Weights of a small image classifier.
Model: 3.49M parameters, 64-pixel images, arch vit, activation gelu_tanh, num experts 32, patch size [4, 4], layers 8, width 160.
Rows from block 2 of a small image classifier, named by matrix and row number. Rows with one number within an expert belong to one neuron, the router's apart. Each number is 500 + 50 x the weight over its row's rms, rounded and kept within 0 to 999. All counts start at 0. Numbers have three digits each. After the name is the row's rms in percent of the matrix's.
Before each expert's rows are labels from the 100 images, of 14976, where the router gives the expert most weight on average: "top examples" is what is common among them. Only what is clearly more common there than usual is listed. The data: photos of plants, animals and fungi (iNaturalist). In brackets: how many of the 100.
# router: router (model.blocks.2.mlp.router.weight, 32x160, trained with AdamW), inputs 0-159
# up: expert up (model.blocks.2.mlp.up, 32x32x160), inputs 0-159
# down: expert down (model.blocks.2.mlp.down, 32x160x32, transposed), outputs 0-159

# expert 9
top examples: phylum Chordata (94); class Aves (93); order Charadriiformes (26)
router.9 103:469475543538450536556460565542567541438499495500581520529440556464474501444484441572485481466462512419515527470447568555498450427496580466554499478559435462560543553433543514461449572549504467555448465440545550544476502449488580556486502581450502581484497440470417437415426568502470548544474434480423446452579450527609529535460457531499447437475428413580479466526420493455548541531573447551510558469465506484468582431543543493519461598549509460545584534573416464584472486395529463
up.0 102:519453430489446465497600469454492531469511501519533495477567533523478447428511520511508491521556452553479507440512547469425460531449574420507549537487491556567511483515515409556480527568463478513463344615496516547432509549414469463421533511573452507569516567584494462501481433560519462493499501475482488523499563504505485570494520500512533578499451547485508511481584510469465484504491363475533574539580497474439533448461648476487478475377581497389564621449499391491503490471433598
down.0 099:458565552482559558532488480412431471556513542464560578551525403506371498494442524529511466392385599479419488386534488538499429535440567608484496481507454523524470443516488475494428448519510451567580525427503440485431530492485494439519507582517505518547571564472502543517475565500463516445515579598471498508478605453571479457486527511602500550433497466518482481564626471516496597526558456508433459517469494487488488522544423525528416533537505445522418459498448453574509520440455465
up.1 092:480536427486513430521602493482470510556506484460511521478583470480501459488472433555561485536474515509545543491429421416382565579493600468478465438511485443535521472417422542464440542490519485513512503514482497486454572496574504428515533452503484401530474538579436536533541443548524458612555526483460550458568508530440491552564516443492483621533543537462465590534607370557559532481551422452454513545599426519473477507375401469446505460490538529469603574519478494532508512524524500
down.1 106:528474527486492554441524581491405487463547512418457480550485491554498462507429599522428488504454612540529470533512458497484451590573460484398577492490449587406452549519438482574542518524552550517504513510548498450524465530548566500529471525521538514457529445519503537474550457405576595522491451454547455487473535540547465438523451616438501502430447542462536509527535470438446390364449470530475426520441412462517593538500413497388555558393567520530502476458549532531550493510463509
up.2 103:482490505615538554520543471502450518462519494475463398562538506604441440512496518534470507548593556467495516405502454495506438466438417425530410485526498620401483503500485539452499522535481477472507529586523562508516440550456447540441434500559415525463442555503503549532492535596454427477521507489461541455429419459525486468442466543595527523473536628440547547423500547527523519497480448528454535466640586467504608464520499489482469423609512479535465557429493589447465526492569512
down.2 092:486499490438508455549436497487488494548589497470446541515448497540441445480498518414563505519488578495520445512514484520555594501524503562490448505494533444486571544543509525468412459405502554524345400445552557546540526502420417435567596523456441442488470542425510468530559463454460486456481521538526471530537522590473503496552561464471476622551465534493460485399536528621558470490475517525530453569533577609486488518432514428471546447422474428535549451454570552495498517506591385
up.3 113:468454510430499525579467546469418446404474545458445569528513494513584498572480499438549487519512485431560501501488423485548435540578532549503469470568531442589592554527570448514543529497391551482436486565457566560520456482504458518536557456521449604449538494543579457492546480494496476527469474477552518475516637627508487537490535512470481498503518444481477453464446439581458499528520514475504559479483578507466371482472598446460425490523475468501567407515480414458511356485584418
down.3 108:500520393548519491497500482557437499554524411520484480503539472531510486418446555473568558477497473529522506526488591509357438441496477517617452446542649479396496552529523520486495520554483492505559423558476473468478528509458496593427487452470469545552492478444467533399495458531606470488508529494460520494483461557377507486505429507576537405405487514396497539476488531450576603450551497453529537502509578482546470459511505572541505548589579435505533465513449458498511476499646523

# expert 15
top examples: class Aves (84); order Charadriiformes (29)
router.15 098:478457594593538464528475466571498425491520562466518507513496499586483396510559482586489505475522518543442442444455455492551409434466534402538543449424428532441523419429568550428473550453472541451513527553565524524515544525439559569560505549557498555467446466455458425517451599602486554519569554547427525425481434526538453572457444543515484555503511515404517492550525456486429570494403507441480441467627490477538552443545473485469461459495517461477578543502523562460418548531562512
up.0 095:511435489607581452546536442485485533461447573491534563535523547464533478509469483638486399473467487539518517513463452484468434457555408423558488560482515590484470406554515400481472522503423493480541410529509450521468510546483537514469560544530537564430537574412501380478528549632514506439571464526457452405469532528511536412529484477525463375539492522487552560527503430422431525482411610486510520476557471426506531460557607489500473475493537511465447516501498499461482503534509589
down.0 090:453515549445542546484523553504472442489558511532530470532493537522455537475510581510388448537603467487476587501514442529449508475469489666519388535583511459443495395521465617506451497563441464520536638494584446584478468452499483442529437452522494494514385483444539463519419459490558487489613445459571460492497510590502493463417537459555480510479509514488486517426486534479525515492451562470480483477534619525423428429506513429421510528528469497539591434537554533470532488427504513
up.1 097:578423371564533595592498500492421520562446517506563520480480560473467578515467581451567494506521550415607504528420624550484452522528460445550503496421557385519556489521514524388478511493515535459493463552496417502534424508498491520489499462390526555483507501477472436487525467496457490504504515490513558519535527524459459551507594495572503544457463489457469447504467486532585593365494524481518540471573567518452570473465469549531501449505536381502401508536476398464484406454539522
down.1 097:533472516460535475496547488489575504529482493538433492481489515431623504442527499455522461561475612455501536481558526438482526470478527616515374488526541437550585508489508531428458485472595507544539435515520510522535395501569463529552489522529468469554513465537519500501508460438535532551458520439502556572497352481467508527537469492384520527445492550498444595535559465513516491424499462515534450531568520556393425543358495495487564512378450469534529480552454478512517376575581422
up.2 093:409559508392531486511570577554651400523520555572450464555559541456453385501543487540504527386475480422481484509542509471453575501481563475477556531503447442489444575512511463559496466519488547553594493540443451416545489475580484447522550488575553509450484542512528419466467591564502567462502467476493431488527475468495500538506488506411593350520524525565511487398450580521430493505556385529430510445531474499498451494504503527421440552473439510479563505529486544548485478477515507
down.2 097:495516413550466519494493553501498472437503580470468513551468517508548484512537523521556513534470440548514471485563541462526536428532496463397436485446490559590468406511484578497500534508440519468413488571432481552487499506407588498435528448532403485531421526454496514538475434532533506543530524525459460468446481451623440562502398616579513575536511490446536515483569517584511463490471450515461431468502336455491457480505502582575523423660454560516518546557583450470487464562507538
up.3 096:419515573441424439577420502445502473511500427515483578447538568527526404511439454608506495422478558484468462523504520476555625451538530512467497431541438550480517595441527607403452506441498514517483523479534526465491572469505447485513526500489450503500489443562455383508500559466527536480575498496516496491600470519508460560470438583387528578550465428555526492462545390477481552543438499548428509536501610545533405453513513536483559558446478477478579528522534564479490507575556410
down.3 100:609516415456499522565514480470555499397439577502458501527431425505581360569419504499587470450456586444539479509542470559562451445556445560477556547486552481471432569536507480513439468558481519508485500563571502515469413558414570477550583531535394497439506504480500510589507526446416497462525508497465459588539468466464514514487498533565409516477528387479513528521564434465490515537569499490440439455435498499596533483483493483522392498615451424536491540571482506580477504483498497

# expert 8
top examples: phylum Tracheophyta (28); kingdom Plantae (28)
router.8 098:447540546549496588524520584499489479554450570481568442483559525526489430553599534415443553532520529486433518446488420496423488473517501541451512570420559422545533396507471456563503572417444572515451482515458473560529531508532490456544538515476465569481572410515542532523559502453474504428515500493489577556489582562507509561418482514466430455494481535448406367452534548467434445546542560440468517486490547515473441494553494447521498413558591556491478437565446426543554397577571499
up.0 097:520595596565491559466452550528478481454524412392522495547427520543520508456443469573502481504428540541502473518567505526518440511512412521493512556476439535524455410540503527477557505505531492546475509436575575500515478475541541511462478456510468514497533409500512405338432506475475521568523470487440479415566499446582481473611474488577437425476394416531441489568530487529489490468532533557543528520426434512478484572514594540608397401513524472623524455507524469547535522445521510
down.0 102:447495465438479481480540510483475530530518576533550527463425481532576423567467580471541438470485415469488465489508544490469430476537348587523529639469542508499452519475527531546514413512454472535489547405531466544487465491518512533459524586420597481415486484529517439461543488539442494570388495397592482507505381484483471420479501562542478486422527485504446556545530504609459429492555517513494539539374452485580528506447572508491525499512494592526464478512564502544494435504510622
up.1 096:576492528545529453524513435528444484524519436480626441508472519471553422504536490462546460502491480474607454542522464488591455528525321582477485449467460530407571493503463462502520462370555483534598549469553585513488473491492447544565435417516622574489476531440479565512540503415492536438506441571587501554520477582521463488533509495523528561448530410487455514553499599389494477480484608436478491503497528525519533498472527486435512484496509424531445492510519593485462414496550473
down.1 099:453488503503557526542440550416494483400501548496623532442606429440513564572459528445525441553541537563368530502527629569510475427559480593490437509570475496538423437579608503470509428466488488420495516477477408516456487467500542442484521483515454490575548411509519458509487509468486498517545490454441453533431512460530482401490475534471496505452445568500538485472585535610470507380466476560522560547548499519525483444466537404539496589559447480492498490475549492580577474449496512
up.2 104:463520542489508524514490458543479547489496517443448360495433540649520435486547561488507641566554410502464469548559492473454569554532522438442517529510500528512530580490483455463501435421565543473528580570490516486495525529415446532486487460499532489527440537533447601488491541457522461441440467542541599548482523453472531506487490577482531534483495586443518553501425614565459446486358446458524462502579551417498501450440562527503549378517527559472420542435493426477480483527459479
down.2 104:558533449462534517514388563516565512578512547511539490508554568529494466451602480503452426460473475573485518510476517464377466453536494357510526541443521542563548529449499512505544536503552498451399498568499431528473505401392445571436482532554582529486507458482457444502580526465583428510543446564471500549519553505526503576481532531498470518506452536541594462518390497445539431556513468483513462493545422471413406583443579473495478530518425487444557514475462464598518537448613482
up.3 100:497459533427516502478572632473580575490507554511482417638447532485479495490524567518473514471504447477494513481479506546571595392411388601481459546486451453531527488482551543530515464589488431432484425541581459500477431524487499561451514511483606528584494503441591564494581503504524555507420521519487461563456555527466496569446573578519517405469486476528459545444514539522494543501439454506499414387459448536435471528517547550524490540471425454507526542420510472408497502531419465
down.3 104:566470580515491478544508583532510523520508485456503526494457498520525484467428565450537556475441695469543464458550483565501463464543496554612509477577484494483448548385560492537449517496515450510545558444528591549392498554416514522555573501494515494487448491468441544492462505479566493478501472457483542451561376462389533526584520452469477561486525426474480424488484537422468462572424434458499511500486496449502484474397556574543563514501523580607529508494438486452420452524587423

# expert 18
top examples: phylum Arthropoda (78); class Insecta (74)
router.18 106:551506504491593460448547513470457508519512425523514478453515457557481576528549508544490572546529498444498426473431479520471519454523483554553501452530527509440431458565471406490552436489555515412601602549540470515512425597446427473427578408543460468474481550514541587567594496463477443494540495459426561581416466486434440505459587522584555527493541505426506597411501554555506525479469513407532460499594529487531495428443451514451519542392483553499455453433484513493458559547438421
up.0 101:557503579467582466551401463509567517490514470509493499579456520425498492383439488458493540428363438449531492529427558491434384511555620467458501448593513420506421525512495544522499444592480540542572574384537479539460527557503508428555554480501614456460534513539521529465557546444447460545493465523486461465551460501491456496562525506517503577508500529519483542531478379554591540580432496548527478543516471478469456474411467510574511570447425485503562521530491530552500429430515488
down.0 101:432480456513501490434466490453530434471494555414465508442467594452476554498516510306522500568453473488424452576420489410424509488415412520506482498514535522543584473517454443505587581555449521557486485443572474515544527426540564632559529582458508494434478429471532494503508524525403397485408520531554517446534539585529485553540528469506519506548470437506545568578516444479489582590546503459502457515507576585499539503478557424521471441560516513549487450455562481519482520511512501
up.1 095:481576496537509463462361529473517519550561377463578490410509552425501536490519515513489583565555468445424504437485533537575495468544430519524478467472533483467544492390534468527472483392572425492543614545511560479505525490442519559587452438493518514509498420596452481437477560532597480448482501567448585567518465513436446443488500568603438503494458443539448464619559423478550485590443498514487443468549534550573495427419479502496506529449474444557486544468534481476467502538506473
down.1 098:477518465399450577488611547515588527517522557533516438429457523487475531556445488519514604544488430583484545470513631494500592431480532525576488447547546505503478440443540495465489531563521451477523405514366519647485467502543415500565465423456446552405422538535513583453438564479587499572517532505542542440455470481490452439514468589453485542404503491483490589524534500495449510463429454493460492460548521450454491474498491447514502536480511554517453452561482499374540513555498488
up.2 103:477407525491522408412504525486440537448573454369532577549439531489572533464526503435532586516530479515494497471507460445517449482434574455537422468456511617556478552419465485549495487476548482481639523502538479506561525527448457484529576477565516501494493529518560535516580486462521562486514526510484427497471447535510467537529515546533582571437576448510478596459445411399514412601576462412459506504578546442538488412532462465476539501480482449543494454530479516446455590519595410
down.2 102:451524625536460625492470538546591517447500516432544478450504570489539421499469563485460487503495448539588557547397521511507448599533587421515520569462500537483565491483461543508449440511490534473431509506540587547511517488461498529478499522478496475420483499498500429508455534512485496451527487518580500476449474464509469421465352419472404420536529552485492528425497507547521513431487568698555496622456508458489533482467500496521573511515447462580494464537449452543490491409524405
up.3 092:485451489453526488488500501449551498478490535457616571529428543502560495438541470484560498533537446536452476528359630549500564520472501602495478480477534497532481491559439498499491492542463441399450483423511511469458445476477532547481565486532522495429492560529476441480545508512538463509536451511574530545545472473508482566496498563591426620490603428530462537467494585524543529475445300509582516420507435506463432453513651439511478605467489538478489514505510434455524501531450465
down.3 095:522497514480461509419491535499475422599502444605440478522439606507509538516522476491517476399487476503417431590457613530466475574511589532572548475414588517595492523529543473501522471468572423447416455501464474502582489489420478557463498507469507492613522501492584539516478479585507525398435478408542430608485464546491495545507548469508502415438555468499433433514518515422450469497495496456506508486535601461427441523539425572545464472533478509567571579568479461470560535534530481

# expert 17
top examples: phylum Chordata (95); class Aves (90); order Anseriformes (29); family: Anatidae (29)
router.17 101:502513519569474534542455535457407567509501513441497553479478437481445543526415517439548480502390560512536547481581439511516429518471521498586415580487511579524549438458531534554517512576511421562405434446504594543540498504437569528529474570454433539581546483474432434382483457486466483532494528526526361438533487486588487440584457438492453453483480533504558443540569487477479541448553537533471470508469474436537573485542505526576436460536600414448579574507464461546540555468465555
up.0 108:442412472441505412463524470523513454459523604451529542560473529435522396555390460528560467441525455476523522476492446544483479520453588484543551466455466517530566568593523470435486603530466472448538512574465626581462525477524516504522495538500515542472501496557528547466459550564463480430495522529586587421398492551487491461402438505513493513478548514496538509447460575529436407440411422468580491516501495465427591398562650489486505505543503516512579517466534523526494536522511564
down.0 099:502545465525512483437493465505530530551503468486484441529509498565550561602520546479518444533519572617518602523577489433546435444525508524503431517460579522502369497516496427538448464586483459527513488549483312425483536477561484531450489513437423499540410508469580582479397514500471442492507508573501522533513395499480453486544522500475490555434461508475539495507558477454550678514488448576502491492445493482509493368487533504590445467397531475450496526484540508518468566497455536
up.1 111:531521520595588459451417531436517454445533504558509476492456486398571469522416540485528508525403564450507535498535426460535546496460545546487481515531481528510500480483454555450524472422528373452557555470424542551507453509532535528509512526478471405543505409548584471589499516516494468584441431472508524441493456508482504471497476470533487494473552481486457567469538512511483402503333553499577536546457519474436327447512553589563544455434499556598519494533589514508525530592553547
down.1 103:524523491416524518446495535556442554510555494457511582538549531520486392515526562460542560470493476459493581487450435446559607483424532504484470503505525490506463550475521526506541468507511473495540462470407553429359516482464542431518468466424500616480527529444572403482544586447496456569512442496497461585524563582419486575526515551492510405503497450488485498419501583494430443508475517530555483464463610533425514524421495499474529537614596377441543430490577511474503529416539475
up.2 104:511462444575517458474427470522536465527515525515497546500376477465526610473519441499527519492463378476517442525502466506476508526520454558574500551328579577486534405468484548540508409438513473466490551537481509408599503567494423493586588515480523516494526491459614483552537473528543552549495507441546454511507493462508513481477499553488558561485484432520522558523547502507405451492441532471535559489413412526499459563458524568480503447494453428624448355501494449444489596507530451
down.2 105:477502623471502525497489445518474452556507429542486438509515497466516409450492491568550473450490566347537505549363530452445435438538485504479467572464436432458500525476381512513517505500440529499544469509550515534586479480536544493539407621589467514468524485553478408464464483436467502512465479523543444514478462548530506442457413574364467453485579543598557545498489432487530533491494571559458484499508533643570496550536438483429473495530466570495485496536463570496522563524539568
up.3 109:393530510517459537542469520528526548479490524405393536434450595512516536503457540444534549435371456497488490480418513570475480521450531470495515547545455365601533533564566484709553414535504518500512527463503486470460512473444529505461483551439506566477502444482511442449529479555549565519501557472455508486530534492523462541442534509501576529443387547523553498431524455505558476521556458500549504494431480506532333458521477489524511600431466491485550493504529400524529487506519417
down.3 106:543459457433531507372522534585489464500509514600465538446534583482509556492438523517450458476507426559577445391493453521459417551550410600497532480465504502422469532477567497422489460527532513509429577532494503408542524458456474563500488529455496525503460457506576626530463551530531525535430515525412469608525490489441492442416549488641489590517506428496404529471472438490504519530513510468516573506485485572478416448580527500529497524416481552521441519519545469589425474580500442

# expert 20
top examples: order Lepidoptera (34)
router.20 099:586545484530594471498556446453446442565457520527533585534507494422464510466557542440533425563536542496606569632458423499563416535519530531595441521556543478498551491550456467509494567549429478503471424504429484553541479547534526487582481428477480490565567510506391486543451447470437453549393512449537470457424486492588488469521596428470460512540432413434450436503541469495537472428520502511548540574545522431485529467422578527529527511526568457512567434540517441528510460554482563
up.0 102:550551471537438480519485375521485524439510544433459595554497543501529505421481448551529459419499494504567512534563566512509497543468525383503475522441495496528555515578446484412474490470427489506553484488536528472459509387511496543480457454524567525402495601427520539368437552524483513550530563530577466421586562471468514487503430549484447349588495486511484404516469593432540523488477402469405483442437497530487540627534563487503508525534503519522539507525525490548494537446581513
down.0 119:542537511434435469480583367425581446446453526511586455521470568544590456505443464539508401558448550586475578448490547527487385559533478461415542528508538453556393500490458543450528631525523551541536548509436424523492496465542478529375455514537479477559482500548405493485550629429446487524475507506434473484430470448615493458444557482598525484536467570489503484538458478484479568515490564556512479455556423510470506487549442510518524490475448551450548505501485526522535431511523492
up.1 109:555460568521464497498469510503506489446478540561384489537475579528500440462494437514503511379546424502535512542484554496509530499512483521541467560551450544457449677576379467476515491537530420409552581457573516471571396489563465524438464485462505401530542554552448501463422504557557490462534455463424371503504535468500423516487532484528522406493404503535498459429523538455564577421532460514548483485512480513539422504567447629509463525498482524499526453471592540522536473551491532
down.1 107:508465572507542496485526631464626542544514419422514468552542516421458456562506567525564581465440583449539433457399559451558491419393550558482486417508482477521506557554416521425501419496446487512455573495480510506423535431481514442473368449511514498455498471479569510524526525511590449481451465466504515471571533491458476489469574376561540502483560480483526465451496406575506500501502495524539466541574595558417544537527409470504552475461463483581521478510530509482531448568556524
up.2 090:523521554500486539534498580512504407507501502597553447561572537423471588481466374482451597479427500555464532459537582451542537529562536536454463520482477461426460508503575516558536475538509553537498399529384465525472475424506517551456583528531594437467570454487534470490433514475525493465522537406520417516485586515514573514538561495434508509451515459519496419435422478534354429473496452502527519489574457534465407590538396480549525496457487492531494541499485536459546555402423465
down.2 092:546468598457379484399417387526511497526439537498534476494600472535432507395477553494488488423475667496431390564500547547473450534539539447522534520523434499536447446527572515501530487513524522448454423430505586478507560453503489559455495478540497508428559540404560631521522531480499476489478474495365475500460439499506533491578495564530423475549538573535529510513473527465452518572503434472606506516517427551429504521512520529561528502533467529530507522522501540445526563473548404
up.3 106:538451575503556585434481490484443557397475483496460432572442554515483381485466551534488464482521464468507452521522534485467537540501499405494449429468474549484589672555462512412520557498466481497527575522519510527526472482455532526502389494489488554472480525570454521420441502558473490466483512578554503492457570583534438541453535498524547474546452500496465567538531506422422502513532473574474545580560579388506433516505452567496505454469497440526644590375533554435507455532469513
down.3 115:503490545534522553458403581546468513505482505418501478535644473500498504483552545528552463443450553489548460465427425457511555402592486423511484456486437454546463513483595446490419551505453420523493510357465578603480574502520412544546496572549527447425586494565480565510488489490439448460536550468546471438487420522469503503477451536485490517571463391547455462549477448440552425508487564516449506561499561517510468468450545598494518445596517527573435515508510481450514424568512553

# expert 30
top examples: phylum Arthropoda (81); class Insecta (77); order Lepidoptera (36)
router.30 106:458552535494420551512415550567501469416573449520513446532534441525470538473422442559497571465500526448517441526528553562585512516523428481437524462479435558418470560444486570445579467428592481548480618499516569545547439450493469537479433498456419498419419436471450497494508562508585555560487414504430522491501415488528496514444446536554490545463478515546479554549429415528413561514503540550584502496468456543504518555467422571464512443483413488584573545522581587479537565528481471
up.0 093:566514548568552626473382607500552607509503440463535465477505482447487427460500538463452498548517501495541484558516545519424497472453483509568461478478594562531538537519513488506473490591501442498459516486512509521518551507480532460412437475468457496511527544494577538506429486473547473544466399448479515495469459365499552436402444430506430523589412564481498456537468492535555513510551531608480500518454484517473546549494575572633423533503476523451391594361472517510442512511545524
down.0 101:459559500517548500586460514578519485566540502522508570375526469493519459534452517495463488461505518369437522428491507496451530435402525558498477506500407447566492497538554468530519454524488541453595510434495493520565526438475358437600532560562524523490510500468535380456490530533433463551530507478611544573512488548408464516450587545438496474528546529581502474489520539440594583572511473449443463467441505493401504423506425498521524493404549535516421485568490483538451526453599511
up.1 101:510527489558528459489434423480462555520506492406454445496487523526503453392472502439547536375485494546544529502443548428367452543561561412489432522456485495516452549410514549492434550635498531571574497373514537550523522449508486599527592497503502498428474516492424501426508424582501459507559539503477499511479617500515512545567524509551502550516472430546505454556389419460449516556514392530473463525529570529480530589517515505525451477510557502585512452461543453504533561440505547
down.1 099:512429430499509445506566530471547464446566467517511456501516496489423534473584535479517548564441498477546528530307491480465458443458530448564436625523541403453521541426559529520493437461506456401614382415511501527496509505477483465384458516428512513470487519535491533629434452480581489537467579509467537551470593481559505586509424550561491483559531502479511537520497527530406491449419540500484529527470509505519557514508522478565451476515552522492442545625537511538431484499512439
up.2 099:586553528537529482509535430533446506396512558462460562551525393518446419410503484466526493449390460528513491485621414548495478530569397437547475539472462564503496484555533552587484440526563522539502424573547492555500515472464579561504542488478566571538455550421565446444418510490462524535493551558562544494512442466579469464525470483443538398460467530442485477489480563537382560426533418447472462503475496543480559571515506512568438431556544539424529540399517508535500462465457478
down.2 097:543563459431510479448512452554474599493510464476457523490500547500530485497468459510489427540473539557469480548477540502546486385544533455540467485452555530368547460434594567576480531430562462501529487456475524657517475438522437589534487444573477459537557454473415485467436484420469503466503522440609481560559581463546572501589508485596522414529532564509489500498559435572516467511523472472573439534545401560386499450475575499462512448535506498519512529465472554451474583394479507
up.3 103:517479495521458393528536518495503460444531491533547480559399472579589527501532417603455394550622508503479473506505547503504525477497563415480511484511459674452487527423466424367488477588528503460580480540500519470494414501534459526398482480478507514522461484512491552481604508520480466672525501488494544543454470485500480512502472571556556502526534474442503563609481518475482418533477515415461517489551544417443554474426518438480508458416476512551497461538544508470484602555512506
down.3 099:438518523494432439455565483483474437507443428603531551444489542521509484526482483547571546428525516408540503452612457474569440444562440564449536436436555497430488402502493562515571491508471452567486613432611491454477426495461513561563462554477512489470525426545525500431432542479461548503539412445533628547465501460458557467517572486525457461499537449540541505565514569424505450495473513537511474395476478533502536471456486468456481426398444474523530524602487568530561499511595577

# expert 12
top examples: class Magnoliopsida (25); phylum Tracheophyta (25); kingdom Plantae (25)
router.12 111:463546535431506556447484598514437539446479542529460422581523459546461477477560560510556490466651485454501487484491501460549557548509552454477423532522545467489569597524419526415496552514470547514458613432478562541559480516484514529485428466491436473553518544541489550497493421556454439434458416533499551491468521574456392514503477449491454502590612515459423494504559553464514555459560535495478476515491565496465385570492445615494548437409516507531556535442520454548572424522570545
up.0 106:472514567531502582502386414503478424480497530464452451526469447558477554467470421525498548498536535485459465459461589528501440486405482493472556484482482487494541528417534474479513537440484517559548501465505476422534609531536479569474530460550472488480474522514481414564511525562467510444587543454483520452442514514563545609527457449465555743528570491514535586576495363453452566542555534555465501510552557450555491574491418454518492440443419463513486542494519477459510536457510537
down.0 103:444429493530494488490448558477531537406495520484533541560481496564488506479517469485540529486563448572435437497495491480524533542459538416581376553490480603518497517450607502501455523480568505491587536473528412422364581496455611440442437564475454496568613445553534437425501558504496472490503497520469478469491508457506483478413465548459498588439452457521485489455455602543607517517482457522505508589496560603514473374515481534553525461518400511526560545578441484467501498572517504
up.1 101:526511554466553565490479396482486467524528528621453523534415574545536443498503470512501469528515512488461499528449491519647433511519442429503551482499469527455487522536471482507543535453415528450613492551564514470486486532549480491556468484562502456432476480444421420459447551537470448395492534587503536465420528562548434493432532503546542410561439500476508498490499563479494512534381525563595469372461467471528499503467409536459539454420468529542570453465625636496532528513481577
down.1 101:500517486619497507452457536474448493503470507418492472519525532505540499521537452425484573446619546496443495488554421474456544553349517449479450567574480571570491601473538480510584549496465482528488558461511413479500492436507537538517395537401485576443522400569502564495483476459540457567466493432481490433511549533504525554515475497589602373483465511462482446532400478509417414566485551477412446507526584557514458497546430542475557508536523528483494475490541531533489457602541557
up.2 103:526490494395453451513477502529574447463548484550483547583461483458468575546470398560493445503626440529555520503549554422586472477570484424512506515468468570508496487500486495447506475406566411499603551429501537534512466532533464506487447496542557432443546508564484512460535602511535461486573377480424463464555443560417526476441464451499537584571545452538440450507393539483515518462530442515629518518501399521488491517416504496550524508501461524533483496600494579513454502435579425
down.2 102:546523466439504456489474424514519507538510520535412572491549453477455620500403560558470621505577477470445446477459507542494513486386428496545421573510527477370526512546443437595514484521618544464559465565521460371520517544526525523511561507446474481380470581510537476488422469499451543498522530486430540526480438464540577435513521449462456540555504475474478436567447572582437475570532469438441519500567473516499519512505554537533495469469527551473518528477492498505496643513427421
up.3 095:591524550531478428463519665506487495486482451388506505580525605509491556439524516619463485475647469518554575540581425413460497508539581465503513551510503522559461610518455450454535492467531508537488469508473530555530558447480487544536579487474561492498514511512470526525412452568505497551443393543450545485525482518471530464380460506467482473519515460476517490470451438467512458480405461366440508439388553527508447498543475507529431496508481557595486536459555422471521468557497474
down.3 090:582533418478451530571501443531423417483500557470494468491497467574444517505566427467510573365460439451518582526550476517532465501543510447516514529499478549430353520522589532564448477538448551517480499409609521422561501529530412457543511380505486490433555529495454528564554478506534540458595537501476468507545456549530528465558448586458515497491453546434478553537606475474463483558519471505483549434380518502493447478506429605545401429465499514481474439552506496528517558530441540